A small image super-resolution model, trained from scratch: batches of 128, trained on regions of photos with short descriptions (Visual Genome).
Rows from block 6 of a small image super-resolution model, named by matrix and row number. Rows with one number belong to one channel. Each number is 128 + 32 x the weight over its row's rms, rounded and kept within 0 to 255. All counts start at 0. Numbers have three digits each.
After each channel's rows are labels from the 100 images, of 14976, where the channel reaches its highest value: "colour at peak" is the nearest of a few named colours to the mean colour under the peak. Only what is clearly more common there than usual is listed. The data: regions of photos with short descriptions (Visual Genome).
# convs0: first 3x3 conv (model.blocks.6.convs.0.weight, 96x96x3x3, each kernel summed), inputs 0-95
# convs1: second 3x3 conv (model.blocks.6.convs.1.weight, 96x96x3x3, transposed, each kernel summed), outputs 0-95

convs0.41:089124098163154144131111072134131123097142103169108168069079091140106111133166122113147088122180044000164180126100139089137123137140139154120139126163158118102110099102104066129154137132134161140171115099122117130100159124114105106113160108173098104173114179119050154120141127154125110095
convs1.41:136148134106071141153125089146122121137120129129181038133166100131129152100112181080179182166069146096123126111100150159153154050171107066107117101131115123151116163110097079118076090111115113129148153126114123118195137130154144110116109096171206084134134097103160150136171199093111162110
colour at peak: white

convs0.47:118123161078108138123120085128158191100132122137093104128116148118115109178116084101139084144061086110123129141036120142104126134104165138142099141163117119059105126116096078099157132134122136159124218128163160083146122161096123098171154086222044141147125161134148163152152134154086116133
convs1.47:086188144130124161102139191142113117137107122187101183151127089123117134107128140083068173083061155135139123123088110111098095108136123163121152137153127102112146054075128116102116198102170144080147067111098211144131198106154148168098122156118072145148112143134111086147129105174117156136
colour at peak: white

convs0.49:148153119176136127151142140120189045163110209135155141111082130119130161153148101175087108095131136108073122138171115178118168096099102139094117108125066098117200090076117126094142137167102051107140132180130162126089088106127151122132117200091092113133098125111142070112102107085152112139
convs1.49:120087092087175097142149151107087131064144085163089149129137119117215126127133103187111140064170102134083140100201114129096088146134121148180103147135154113181073133135135076125177150097193172177130136150112094093134149092141078163093089134079166112110101098123157149108111135142134122164
colour at peak: black

convs0.82:109152140066130126118089129137076128014094139123146173120142077129146140118117124175083139157154098204126149125141154077121128101106116188176097112124133113145119116139133096087157106108125118139089153103146153126124084158155099085154129165070076133103144109216074063089082124128142125111
convs1.82:108137133144141155112204161142133116150141124166113137188151163129119152172157076158113147088103112117073140161168122100164149138115153151086163114122163113168111100163123123084160142109189160094132171219104123160117163043064160123102111152153179172168164108166147110106090082135136092134
colour at peak: black

convs0.53:100114166134153120185166141089114131175127146135140167162107164162122131112072110120144067073126119106105148154168141130123089097142109124126147136155134117153162085093141104082131149154123099128086043135113055201122112129119136211058128160079116122105164167119077137150108132204143153082
convs1.53:188097073163111125106143197134145118140101123163167080112063090103186113149133142126116208127133143103107158134099119162149179140112147161174108105183092112117119094166111136158185167142120200140124109106141132104116132108117133099195109118113124179151040095130169109134131075141108098176
colour at peak: black

convs0.69:172089161082144185127209183183104117158184115096186116138119157154134131086104120144145101108156120080149119156055116109094180165125120174151181134101138133140161131083107145091122071157107094170031122117153127158108158131075091146109086121164088143128153127115149161118117129119126141152
convs1.69:107239108145130133159129106146125141116103091132050095077190110103083099117120116133118150157077140153129117124155144109119112116152128091118065085136139184206121138132113050136159110100143166157137139129127090150128165116149119162134131104106152134162220166103128152131142159171124114053
colour at peak: red

convs0.86:122105169147130137143108152140114148184157141156121117171135141113162075142138069105136099180045170144097156130107140123111125190124122122108133138117034131091100169112154170116145102117095125139104182122169180077072090106131113060160159115082157119145120105080114120122087217119098132156
convs1.86:160085168120141084146179160135112145114129112134080123232162162126124106162125118120155147141125143164161124181113164094119123129168146191115133153170097155084171185192174182194121101168094126107131149133153132132110106098123099118145136116167166160136185147157197131120122179157129180092
colour at peak: white

convs0.26:117133071159152145172139119180095121146084121154173138130083065107140051127122151104098096133149158200119140113145115186120139173131132090122114039154120154163157168147137118090163131127132162120111140177130123138110129115114128068049079157102181152162153131160087103119088083060131123118
convs1.26:160110179119134074093147181114154141139167131098099140142216172150078170095061110129140113109128131100156090137131183159135155083154128087154135119125165121096143081129190172166119155136142149189086093102117101170155137156164117165165140146167106134098192109091072158083137159142153088137
colour at peak: black

convs0.39:126107115144133147164018048154142121153146146144125185152158124103123130134066094105163100165144157111124079129128106121143066154126112115079083142089135068136085100115133135114106068091130126105146165108092161083062103179099155130090134105142125118162158102066135099101083163118144137082
convs1.39:122049114083072131149161216136080109104136143153121137162123133134199093110148123191162183140118140154090142143135085130135097117072145180118129133125126148097129133181142156137120157140146134082094144136186162099153139100114167098140118139149188087153174080171161110115115064061149100109
colour at peak: black

convs0.37:086046083162188110107139120124128149165108129147162128159145051105141148151112142199138109120177154183085152106193091151129147155177135096116098099117140145111071115116152098167098108148071135087157125121124126145096103141144158111159086096193081149090098122155113156155171132103094123193
convs1.37:156167127064053091124148144127131117078119144101123173079125205147096085162122123099108156122082105120104157141074154090138115104075117112134137169144105134130133134139131082060145114113181119110128119150164131134160160172139125130106179121081120051178160178084097096131118162195169130079
colour at peak: white

convs0.6:134153170068138143125120064125148127145170132158116126115091109134165125129157110123101054159136112111112134137149156103130142120117114128124158142174165106094127086043158066136113086152136104136122106133116127139106142153109146097104186113160000080129118205121084132151123131173196111104
convs1.6:111147089145155143130135130142161126175114123193047236101132117134110146105119149142082096154110131154134163140139103104139152100111102030145165108117126093114131080088127099113157127141107188130148147137145144135172186120089113088134142150130047123195158184088095132116148103102166105143
colour at peak: white

convs0.78:153074126111181098171167115178140087178128131107140108094101120108156102141148105121138136127072156113183151122151181113152157112109095126216095094157108139141135152168092132181145125141079095160123162111247113138156096131120144095112133156107175109130124117146089167180098177122148157074
convs1.78:176131115221115129147106202105124161149123161096127084190161105118093140144114130127163127122162134145140134155146161117089122121094112090117115154126073125144157140137103155108093196137114161072134121145134093135142133110164128121131185139147106146128087051108134166125111062098000110141
colour at peak: white

convs0.27:126082118088164098152134166122058140146139125138123124144104122117116115163120134150119151148143107110143156164180153073119168164128129169087133184179101119116124135186122111122131108171124125193144072074172148133056151099096138116124087123042147107126083167135172139117105234131155095164
convs1.27:110156136089175173134154067155149153107142165079142083096182164149098174097200110159208152126126119185136170125129111149133151109129126155089158115142116176133154089121138159199128081109140100084127128159121148197145102172137124139129140123159201163108089068147149157150108119109182129155
colour at peak: white

convs0.81:109110112215132146141138102160072155126147157126088195142105138085130113125102127135141193070081092104160150154134066102079146125121139131137135136147100141164010168129095178132125097120101112198128133134147093162113103122101139092097190151159111115149161142104113146180134168127179127130
convs1.81:161122074115141137130127164120146122105136206116159130100145082174110143069113095128122061065155115106112115077115196169213138097148122136133146080095138144175113047134145089125164204144147131095134113078120153103151149113130108140118108136158125105086173077110111154092158112087169111136
colour at peak: white

convs0.63:124158125133165119120110121128122173166087152130166146132142125157103123120082104084117115141170020183047103124169113132161115147125122155147185139131077099094140073096134159081149142150144177167089172105154132126120180161049111129117121152170111106116142059174132081073148117113152129127
convs1.63:132078122169095152138126100114080096122151065125066069129136134083112134126129146140101163066114177096143134132130111155112119138117152121148060080159145105121110146129102115052140114115140141157169085153104155125124057080193153114120108094053057175141142145092108156136081068085115126120
colour at peak: black

convs0.31:152155103092094144142152106156135158075150123138084135126111144112154128119123105107135113103059086126137079114064151179050137158167113133071149063121085100047160094157109077062144131113154226141090111100134172104137107133121147121148183098123082136158127131095156131124092121143099133114
convs1.31:089071148114105145127106135120148101125169115126123136123105141112103176168097126103124100141137135144175149103138127126045086101093178098160098139099214112090133095109163172119124157121122042087132175142103041127127162129152105163124097148139088104081142126157091054144136079178167110106
colour at peak: black

convs0.74:097102097082103124145128142119122149099167036110090163143111102150155126096105142155147131123016165102169133095019156082119088107124154100167150115109153096089124132122133141134133107091144153119154125137083105144144148129139161170125113023123131140146143167092144112096099176160108147133
convs1.74:118064093122109121185112154118149151098123120152138078086119131120119125217120139113123127120226133145114155111149145202096150122104124143086108108143127143135140199108101114169130151172149160118164146115174140067148093140120092138134132193074101108082149123128149080079151049097114090163
colour at peak: white

convs0.66:094159147097109118111129109150157161127172082178110127145073180129086069098157120154115158132080126100122147127132130089005112169134120134180106148118057176051152119114167108094105084125126184131117121166155178141128172164130077128102147135129147131150094132110114146145096184128134123166
convs1.66:054096184132135150122116150110145144094123126136063128169139085100124155169164115117123088196112125114151109137126137084080053111126179147155133118051175139067165115148128100151154129106183065169091121101070102142108107063142189150081139116145112147105144121141177100149106115106124142100
colour at peak: white

convs0.75:131174093063105141175156164149152113163174131162078129109121092120170109182139110141096170134039108123098112139083118110000130099102138140099110089106122115073136170164130127084144157165113122133141154171160098125091165113107119125144151128112156116099158149160161089123102123179126102146
convs1.75:097122162128095126079145159128130146146137080145204140188116101112155181145122068147091160134122129118089190109081196133120106140115151159169093113079114181086122081216128114152164084127181175097114101129106110135132172111164132177104124118106137149182084127139177174088110112159120133124
colour at peak: white

convs0.16:107112135103123092136089142101146082178109097155140094054098115138112148134148127181138094206097137138142123152173119101092111152101169156114132132079159158102175083090162151177150147123111102158114117119147047110079170074157130205081130123094151128133118152118094041093162104155136138111
convs1.16:146189126099114116103099135137122148100139154150157116097147154164142136096058145082127123056110116160076131084109108159174106090094157090115131103099114117155101122134118023114104077117156134125162115133085181096170163190082117083101149138191051105167102130123164137100144148147116165130
colour at peak: black

convs0.93:086124097091095107135135126164180103165130143143114135103121056117149082131092117185111174139096171115164144136111149175099167095122114050127147074091111171092138200172153154192070136083110117100135195137153177163105158075135108131126122133113139139152190168134114153127186147119108119107
convs1.93:179124124141176138122166127085115095132149139111132127188202181158141182123125139099123115084164145163136132134119127100149063133103176114099105135174148111127157064145158103106175073172137096158116084140143046106153142178126128130132176121184172147128105089108142133076126090120046089107
colour at peak: white

convs0.50:180154135125104148128117114147076097083146089137155107140103139144191065132098095129193153078117127109143119129217157145079135114132124191189131140134129114170069150130098155135128109148085071157182197106165147125140108130107135155100125136134126057083175111186143132127136114089086172110
convs1.50:086155157100184112154109122156154208120155190145125153144067122148138095181173147144145083149084104105152128110053130109177140142127159158098144142043127125149141066169137120133164140109122105174151125106064146145159134180139156136164104109102108188153138158175120125137093173167146159164
colour at peak: white

convs0.85:164127133192203185065111124153146116109101132146134133120135154091101136141134164108152112145163155108095120126078126129048066116134136130121114130109120102165140150172146135090091041154180155101109137123142138119126132105154117051122165152086099133131144156171097126071080076061157123069
convs1.85:089131140120124084153062154129143174159133110111164130120182097128104091080100163159119117119137137111170066118233176126216146106124129099143119037121183119125107174098166087083154163102088158162107139085102104137129128097153162150138109101142099136158141123121096126097116155090083115128
colour at peak: black

convs0.35:125097155113124131052196135122083106128175106119088153097133107065145170100142078137077121144068157135145120124054147141097084155081143230157126152109118120163143114188099103209114103141158096149127130095107084116157111101104128098101113100169139093134140069137107128135133150168119135151
convs1.35:128081115090122101114140105148136190116145197113100142139128149174091071143065169083135131059172155106110124112137159113123151160120124039080112131131125150065118155165076153059158138142128143083140104160086140123106221131129106143147136115125100124142168171111166160089120121079107128100
colour at peak: black

convs0.56:172112109188167067060105122126126100211098150104158155136137160121071109115154145150102079107152103148098156128125119053166144084090096175167117198139086156115079096131176155146120183129101135108125113125134094160137119152110130074093143124098132118048114152146166124145161177115124105145
convs1.56:104145156126094185106093107135134137160141090140160095165117133133071187110143236172099104160112132106173128152142072097133089040124141139085149122130139086140104083083156124089093164103149070151188134148120107171149118110129146130132142157139180120061123156160150091170096152127129105102
colour at peak: white

convs0.46:161050106097139122152046166154171094124137108108205125153086181143117120180182102177131166154139115079191078176106113077143058129135160147095151108093082121119096148125110149099097110168124126169104110096129146156130159132150112106062192129110087117128126123099134135105128100123145138098
convs1.46:143125152163119150123101175088135126077164134142154112169146093109106187154171145129173035189107144234187121136175109090085130108139133158118125131194196168142160191152148161161126130114120110129149128157086116122138131096140149104082134151133193143122133141155132135141112170091168132126
colour at peak: pink

convs0.88:129131116169129062165094165161142091177164088132130069138137188156092099147136073132130225124124089120117122146131097122146142100111142148116132076057081075105080090156138116108153089132141150173159122090155147125111153173092099140100120171128123080176122150105131114138189089143159188097
convs1.88:073104104142147122095108117135123124107082195124121179138160108108188121168130121167130059136147149179128092111144150175119099182094113063122099115086125120154118201170144206145161117153148160044110115147116085085104107090148134154170099152066161142133156097153169110108113122099130120158
colour at peak: white