{"dataset": "regions of photos with short descriptions (Visual Genome)", "crop_scale_min": 1, "horizontal_flip": true, "loss": "mse", "arch": "edsr", "norm": "none", "depths": [12], "momentum": 0.95, "orthogonalizer": "newton_schulz_5", "grad_clip": 1.0, "final_lr_fraction": 0.1, "weight_decay": 0.008, "adamw_weight_decay_other_params": 0.01}
Rows from block 4 of a small image super-resolution model, named by matrix and row number. Rows with one number belong to one channel. Each number is 200 + 40 x the weight over its row's rms, rounded and kept within 0 to 999. All counts start at 0.
After each channel's rows are labels from the 100 images, of 14976, where the channel reaches its highest value: "patch colour" is the nearest of a few named colours to the mean colour under the peak. Only what is clearly more common there than usual is listed. The data: regions of photos with short descriptions (Visual Genome). In brackets: how many of the 100, against the usual share in percent.
# convs0: first 3x3 conv (model.blocks.4.convs.0.weight, 96x96x3x3, each kernel summed), inputs 0-47
# convs1: second 3x3 conv (model.blocks.4.convs.1.weight, 96x96x3x3, transposed, each kernel summed), outputs 0-47

convs0.94,237,148,172,210,177,164,246,206,216,240,160,151,122,187,217,240,169,175,178,204,151,183,240,104,252,243,179,194,242,224,137,194,157,180,183,191,166,189,145,202,243,193,162,254,206,295,224,204
convs1.94,131,220,186,106,225,182,186,196,198,200,253,253,125,124,206,187,168,201,197,213,159,208,176,253,174,242,263,248,153,244,128,210,187,175,188,218,231,205,208,152,242,186,218,120,167,101,218,261
patch colour: white (58 vs 7.3)

convs0.30,204,170,191,207,208,177,339,184,93,142,196,151,165,203,136,161,210,243,84,155,250,241,200,169,187,171,296,263,167,259,252,197,223,138,224,203,226,137,168,159,213,258,218,171,189,191,210,216
convs1.30,284,300,243,203,176,201,112,302,164,146,174,251,200,186,224,241,166,144,226,193,204,197,262,295,153,205,173,168,174,186,163,213,190,219,146,259,180,259,213,276,183,205,179,212,183,275,204,176
patch colour: white (35 vs 7.3)

convs0.39,167,232,198,144,189,232,166,213,230,166,217,104,257,196,174,223,164,197,186,205,146,194,228,185,196,109,180,289,209,168,239,238,178,173,229,156,170,155,229,160,132,175,253,191,157,276,176,194
convs1.39,242,166,145,211,241,132,245,269,292,210,198,189,223,203,198,221,251,248,282,172,168,197,198,194,207,198,162,297,248,209,146,226,219,219,212,194,193,157,247,243,219,196,227,177,282,324,281,174
patch colour: black (43 vs 18); blue (30 vs 1)

convs0.48,233,205,242,205,222,193,183,164,259,259,171,163,286,244,146,177,281,123,188,217,183,191,224,177,195,254,173,175,213,198,213,193,222,247,156,206,165,245,177,132,229,182,201,142,181,201,288,128
convs1.48,169,160,164,217,180,219,211,175,118,181,236,247,193,220,231,158,228,215,230,171,192,196,201,249,204,224,212,187,252,168,297,223,192,180,243,240,229,182,187,214,203,219,169,248,152,159,101,265
patch colour: white (46 vs 7.3)

convs0.93,262,231,226,170,205,178,155,193,241,228,195,238,156,210,110,184,198,245,220,201,214,221,215,197,166,218,202,204,218,244,221,21,212,256,204,226,186,178,230,199,55,161,213,193,218,174,169,137
convs1.93,127,142,196,242,132,185,224,206,116,194,171,201,191,183,172,206,140,178,249,226,190,155,198,162,236,180,228,166,180,169,136,218,215,175,252,180,141,173,221,216,75,211,224,143,222,219,227,133
patch colour: white (32 vs 7.3)

convs0.45,199,202,145,139,191,173,231,217,241,187,155,232,267,185,190,205,183,99,207,197,177,222,179,121,207,145,196,137,211,135,196,169,148,301,207,190,218,166,192,213,207,174,178,248,165,280,209,217
convs1.45,195,218,247,173,143,189,162,177,140,184,226,207,134,188,272,211,175,250,253,178,178,188,139,252,147,204,203,161,162,297,164,281,193,133,174,230,149,229,220,210,176,153,204,187,233,230,189,173
patch colour: white (33 vs 7.3)

convs0.21,244,216,245,186,216,149,161,258,253,205,223,209,211,215,258,165,189,228,292,212,100,160,173,123,203,265,191,142,165,196,167,184,188,153,202,299,217,139,185,222,223,301,222,170,244,224,171,224
convs1.21,164,160,189,147,182,217,222,196,197,182,220,224,121,146,128,218,145,205,129,235,220,200,213,249,229,152,177,284,213,206,183,191,253,216,225,158,156,257,184,188,146,103,187,197,204,155,249,184
patch colour: white (34 vs 7.3); pink (29 vs 10.6)

convs0.83,254,196,220,209,204,242,194,187,221,214,148,163,210,122,333,198,218,225,269,233,186,223,220,203,170,186,205,112,157,155,217,162,207,163,179,188,175,178,132,227,211,244,189,255,181,234,187,183
convs1.83,211,220,136,190,108,207,272,215,152,193,182,170,104,204,62,189,190,207,117,261,234,182,191,310,264,196,204,223,199,184,182,277,212,258,174,157,237,210,208,160,215,207,148,199,180,194,211,219
patch colour: black (62 vs 18)

convs0.20,233,200,195,197,127,204,213,223,183,197,274,190,218,212,210,102,255,115,164,234,183,175,148,189,181,197,203,170,190,173,219,101,205,196,235,183,207,321,173,164,213,141,181,202,175,159,207,203
convs1.20,221,233,246,231,213,185,203,182,168,160,215,204,246,197,249,220,146,191,148,201,190,186,218,232,228,218,210,219,225,226,257,263,221,190,166,164,250,135,195,190,187,192,273,139,214,225,192,252
patch colour: white (39 vs 7.3); pink (36 vs 10.6)

convs0.11,213,179,219,137,142,158,259,237,257,179,235,274,217,239,176,202,120,220,285,216,197,202,200,147,223,207,196,186,202,287,195,152,218,205,150,188,156,232,210,204,153,89,204,169,201,193,186,201
convs1.11,228,172,242,257,129,188,218,169,201,200,280,155,229,156,250,146,306,193,134,203,250,204,190,239,203,161,116,192,192,127,237,294,200,219,193,136,212,148,187,196,262,256,191,234,191,190,218,251
patch colour: black (39 vs 18)

convs0.14,198,231,185,195,214,200,198,210,178,198,230,208,165,177,174,196,176,169,127,215,159,190,168,162,222,187,186,244,191,115,259,145,196,164,182,208,199,210,202,156,215,198,184,239,230,237,247,132
convs1.14,217,146,206,191,185,193,248,196,179,172,186,194,189,207,201,180,361,140,192,201,248,201,244,240,170,235,212,207,245,182,226,194,249,208,258,218,236,213,216,185,228,186,230,151,176,156,181,202
patch colour: white (41 vs 7.3)

convs0.1,100,201,208,189,221,211,166,191,186,214,159,264,156,234,223,174,153,300,241,202,177,215,223,204,178,189,181,200,237,109,200,226,203,213,224,202,171,166,183,221,252,200,236,147,235,107,187,173
convs1.1,192,202,236,179,194,226,187,294,248,199,182,156,195,219,211,235,257,191,228,148,252,183,127,250,191,227,252,149,150,270,194,197,157,169,198,149,209,236,204,184,193,197,204,235,204,259,211,225
patch colour: black (52 vs 18)

convs0.64,158,225,195,195,225,217,195,169,151,166,228,208,171,219,127,237,131,227,154,190,216,181,174,235,205,222,217,187,164,106,199,180,184,177,192,213,177,157,243,188,201,220,202,198,209,182,199,208
convs1.64,186,187,152,183,203,148,210,153,169,190,252,199,222,162,289,205,105,246,143,169,168,188,242,229,185,179,208,213,195,98,163,182,238,271,245,219,171,220,150,264,111,233,192,193,176,188,197,178
patch colour: black (64 vs 18)

convs0.42,198,131,162,219,279,187,187,242,231,175,169,171,177,165,197,185,232,177,239,218,186,178,188,125,205,211,207,216,236,280,152,177,209,242,151,171,278,191,148,176,194,265,157,220,194,204,137,172
convs1.42,176,207,215,170,201,225,258,199,189,289,208,214,177,203,254,232,186,212,206,143,159,221,175,252,197,136,150,138,131,223,214,182,256,173,232,126,175,202,144,258,212,140,226,205,214,199,223,201
patch colour: white (42 vs 7.3)

convs0.52,212,155,239,173,252,233,231,236,243,176,223,139,207,165,254,202,169,174,249,165,172,192,232,162,174,230,157,232,277,201,260,146,235,213,254,269,277,207,151,138,175,139,201,185,221,353,264,183
convs1.52,284,222,175,240,212,223,198,162,184,233,275,212,214,204,201,209,250,162,163,208,226,204,214,154,308,223,258,199,238,234,160,190,195,195,156,174,250,171,259,222,201,199,187,260,155,92,136,251
patch colour: white (25 vs 7.3)

convs0.6,150,222,222,134,222,191,184,211,142,201,202,188,175,202,138,288,141,174,146,193,192,235,172,240,228,183,231,229,220,149,166,203,143,139,238,248,161,97,191,175,133,212,187,237,205,228,163,223
convs1.6,226,197,143,186,139,191,207,215,148,186,224,178,183,185,159,144,287,146,255,263,197,168,165,154,202,262,186,164,159,282,249,169,144,160,178,150,183,152,264,185,293,187,189,218,208,113,193,182
patch colour: white (31 vs 7.3)

convs0.16,225,138,208,175,228,213,159,290,211,182,186,220,201,197,270,221,139,177,224,175,179,195,200,120,202,227,296,176,201,215,152,230,206,253,135,218,186,230,197,214,172,156,185,201,252,256,207,196
convs1.16,160,211,285,187,183,150,198,271,184,164,176,253,181,194,197,258,143,231,159,229,209,200,202,224,201,209,262,148,150,171,173,250,170,204,217,179,154,244,238,180,251,254,209,278,194,199,177,176
patch colour: black (47 vs 18)

convs0.74,208,178,202,198,219,183,193,213,144,204,243,190,213,177,209,190,196,197,170,207,223,186,144,177,221,228,214,205,206,27,209,217,159,147,254,184,208,236,221,208,223,220,178,211,167,167,200,215
convs1.74,199,315,228,216,203,184,211,173,267,191,188,213,183,200,196,219,175,247,190,145,237,196,230,185,183,211,151,223,254,33,125,167,213,211,211,184,197,223,220,269,222,192,210,188,198,216,240,179
patch colour: black (57 vs 18)

convs0.89,233,213,217,273,208,207,281,196,212,223,244,210,267,207,196,235,249,212,143,223,166,203,180,170,231,169,257,102,202,164,263,122,169,159,206,170,173,286,180,191,208,210,208,257,159,175,170,210
convs1.89,190,205,193,237,165,185,174,178,198,191,190,207,187,202,221,136,125,160,187,209,257,224,188,175,166,251,141,255,300,165,143,243,147,158,220,213,242,166,197,198,225,212,208,147,229,211,272,220
patch colour: black (39 vs 18)

convs0.28,124,152,218,251,217,220,145,147,174,240,197,249,209,121,250,172,251,241,252,233,150,218,227,149,165,164,261,121,162,175,215,226,175,188,189,234,224,233,267,132,266,153,138,171,224,235,249,186
convs1.28,242,183,196,172,215,202,249,210,230,176,201,216,168,262,155,215,222,128,226,240,193,175,173,251,175,255,140,170,255,242,255,202,188,229,312,179,276,235,138,203,271,184,189,197,164,270,226,242
patch colour: black (48 vs 18)

convs0.51,150,299,149,187,120,180,144,195,178,209,206,154,205,151,201,210,185,229,147,250,213,222,201,190,217,162,204,218,179,188,204,258,228,189,140,154,166,146,224,233,185,230,254,217,203,158,128,191
convs1.51,260,160,199,184,236,168,207,144,300,233,165,138,228,222,180,300,185,184,162,183,187,213,189,244,203,210,282,159,173,186,199,165,208,256,241,210,220,236,241,135,223,189,102,187,237,212,272,266
patch colour: black (50 vs 18)

convs0.53,207,207,201,210,164,206,215,216,185,175,195,196,193,203,146,239,188,207,208,166,188,197,166,201,203,262,183,184,244,215,265,110,192,153,180,249,226,231,187,212,187,184,193,159,173,176,282,131
convs1.53,215,132,164,187,225,232,177,189,213,182,193,204,144,183,197,169,150,210,240,213,138,152,126,248,185,179,265,205,218,259,225,166,192,240,169,220,220,179,192,131,210,193,199,243,216,251,113,192
patch colour: white (56 vs 7.3)

convs0.66,164,242,194,144,145,204,138,250,164,198,196,175,127,218,173,192,155,308,121,221,206,219,194,189,239,136,197,243,205,189,155,166,216,134,204,227,110,204,238,233,208,241,210,205,208,149,174,187
convs1.66,189,160,207,239,214,208,249,208,157,230,236,209,208,156,249,151,180,245,196,199,181,180,194,225,191,205,218,227,207,227,266,251,209,241,221,150,197,171,163,261,198,156,202,201,174,219,233,239
patch colour: white (41 vs 7.3)