Weights of a small image super-resolution model.
Training: muon at rate 0.028, 11800 steps.
Data: trained on regions of photos with short descriptions (Visual Genome), 101725 training examples.
Rows from block 4 of a small image super-resolution model, named by matrix and row number. Rows with one number belong to one channel. Each number is 128 + 32 x the weight over its row's rms, rounded and kept within 0 to 255. All counts start at 0.
Before each channel's rows are labels from the 100 images, of 14976, where the channel reaches its highest value: "colour at peak" is the nearest of a few named colours to the mean colour under the peak. Only what is clearly more common there than usual is listed. The data: regions of photos with short descriptions (Visual Genome).
# convs0: first 3x3 conv (model.blocks.4.convs.0.weight, 96x96x3x3, each kernel summed), inputs 48-95
# convs1: second 3x3 conv (model.blocks.4.convs.1.weight, 96x96x3x3, transposed, each kernel summed), outputs 48-95

colour at peak: black
convs0.28 [127 151 117 125 154 137 135 144 147 147  79  85 140 168  80  99 162 102 136 151 120 106  68 114 121 104 153 147 159 102 105 176  98 102 113 142 166  73 117  73 135 126 156 175 109 160 139  80]
convs1.28 [117 138 137 128 160  66  74  83 127 171 107 126 105 123 105 144  94 119  89 148 158 125 163 125  87 128 120 122 109 112 159 175 176 110  84  98 162 209 128 127 161 165 101 103 179 163  94 126]

colour at peak: white
convs0.94 [113 183  88 126 142  94 132 175 150 137 120 144 110 114 117 101 182 167 141  91 161 150 151 140  92 111  66  84 108 223 136 121 138 111 171 141 136 110  77 124  85 157 176 138  66 160 127 148]
convs1.94 [132 133 160 106 133 142 151  91 117  40 112 136 147  95 139 124  99 114 105 157  98 121 149 151 126 109 119 156 131  66 163 165  63 127  70 125 103  91 132 183 171  99 162 134 108  98 143 142]

colour at peak: white
convs0.53 [117  82 125 121  93 137 147  94 129 197 164 103 139 128 138 102 120 169  29 113 114 122  98 146 142 111 176 195 138  84 101 190  31 162 154 116 119  97  71 120 159 154 111  68 150 120 125  65]
convs1.53 [123 139  89 139 164  61 137 140 109  33  61 128  83 134 149 158  97 154 111 154 132 184 184 143 132 128 139 115  77  91 153  41 128 102 138 144  87 197 162 110 158 129 141 134 106 123 111 142]

colour at peak: white; pink
convs0.20 [117  74 132  84  52 129 134 114 117 161 139  96 139 106 130 103 113 130  84 151 132 104  51 140 127 167 146 139  78 137  93  87  69 179 131 140 139 124  91  69  85 146 144 181 144 123 103 150]
convs1.20 [161 133  97 148 120 175 118  92 153 166 146 137 110 112 106 133 163 120 205 104 137 133  69 104 123  90  90  94 115 127  82 163 246 122 135 112 165 130  79 248 126 104 147 122 136 159 155 125]

colour at peak: black
convs0.74 [139 128 169 130 161 108  99  72 126 112 109 132 141 158 110 152 131 117  56  95 101  56  82 120 126 164 186 122 140 102 166 173  98  49  66 142 134 128  95  13 154 150 129 157 132 134 144 130]
convs1.74 [101  99 132  64 135 158 143  54  76 191 136 114 143 139 122 156 154 132 179 117 144 152 131  98 122 119 139 137 143 136 135 101  88  59 101 133 146 129 171  69 157  67  91 146 108 149 149 139]

colour at peak: white
convs0.93 [138  86 109 138  13 128 143 153 161 133 145 161  83 128 126 135  84 125 147 111 141  54 134 131 108 121 116 133 109 140 158 115 116 150 129 125 135 137 104 149 127 130 114 157 133  90 122 147]
convs1.93 [106 113 155 150  46 120 164 129 104 159 166 145 145 120 126 150  91 124 136 157 100  83 125 140  66 116 173 167 112 141 129 103  86  92 157 140 103 112 146 123  91 146 119  55 116  51 147 109]

colour at peak: white
convs0.30 [131 117 130 138  92 107 149 128 111 154 137  66 117 145 117  81 172 104  91 155 133  94  91 147 169 124 136 121 146 129 140 136 103  84 153 117 122 116  73  94 104 154 124 142 129 159 126 133]
convs1.30 [ 82 107 130 107 138 143  94 134 152  67 121 122 130 102 158 131 126 152 102 126 102 114 118 143  96  88 129 137  96 167  90 100 169 135 141  93 143 184 161 199 102 124 102 115 138 124 117 172]

colour at peak: black
convs0.51 [133 143  72 109 112 130 113 108 136  47 127 132 115 111 122 109 101 123  90 141 133  83 124 123 150 182  95 113 148 187 141 118  77   0 125 136 145 145 155 100 119 118 158  89 104 141 172 116]
convs1.51 [ 96 145 155  91 104 146 106 123 167 100 131 146 148 164 149 167 104 139 155 160 101 185 189 127 154 105 108 134 136  56 152 170 150  73 113 149  94 153 112 102 152  78 142 145 137 113 105 139]

colour at peak: black
convs0.89 [111 176 126 123 144 143 114  76 111 110 156 174  60 114  49 120 153  84 166 129 164  89  61 117 121 157 141 119 111 105 153  90 102  52 102 114 156 131 122  81 127 100 141 170 121 111 147 130]
convs1.89 [185 129 160  98 158 139 139 145  93  89 132 174 196  92 126 121 123 131 131 147  98  68 175 122 111 116 100 134 136 129 124 162 159 201 151 148 203  84 115 191 154 143  84 160 135  62 171 131]

colour at peak: white
convs0.14 [102  97 134 143 155 142 175 127 159 220 164 131 123 117  84 132 151 143  69 108 157   0 127 127 141 160 158 133 122  85 183 112  40 164 105 134 169 124 104 110 141 155 133 139 132 113 168 117]
convs1.14 [154  84 156 130 105 151  78 132 133 167 125 133 173 171 112 119  60 127 112 119  81 158 177 122 147 147 175 113 171 139 118 130  72 105 174 101  39 132 133  25  99  98  91 147 134 144 119 127]

colour at peak: white
convs0.4 [125  72 146 155 171 127 147 109  63  94 120 144 156 156 133 102 115 125 122 139 151  51 155 136 130 186 128 170 173 132 162 131 101 130 105 115 149 109  83 119 153 175 136 108 137 109 127 108]
convs1.4 [112  81 153 163  92 130 129 103 162 142  77 138 107 105 108 149 130 137 108 158 145 124 156 131 153 105 142 116 157  72  91 167 123 111 157 169 119 111 121 107 151 109 151 102  74  98 113  78]

colour at peak: white
convs0.2 [105 164 142  89 100 139 125 138 136  92  96 134 116  89  87 117 107 172 150 124 140 177 114 104 107 110 127 120  85 130 132 143 168  63  78 115 166 170 149 170 155 164 106 130 117 143 176 110]
convs1.2 [115 104 200  81  82 203  74  81 178 107 141 166 128  93 125 117 149 194 117 168  81 164 153 127 175 157 130 171 125  84 112 180 134  93 114 136 101 156 104 136 109 117 122 129 147  80  92 135]

colour at peak: white
convs0.48 [107  70 138 146 123 102 183 155 140 143 113 125 132 144  74 126 184 129  78 117 139  56  90 133  95 128 122 153 102 114 133 182 117 192 111 129  85  98 137 135  98 147  83 190 112  77  95 115]
convs1.48 [130 100 144 152  93 155 110 100 164 211 181  78 169  65 139 136  83 172 148 129  93 173 167 147 127 119 178 148 173 115 151 137  83 117 147  81 122  99 115 119  85 128 144 146 124 217 117 141]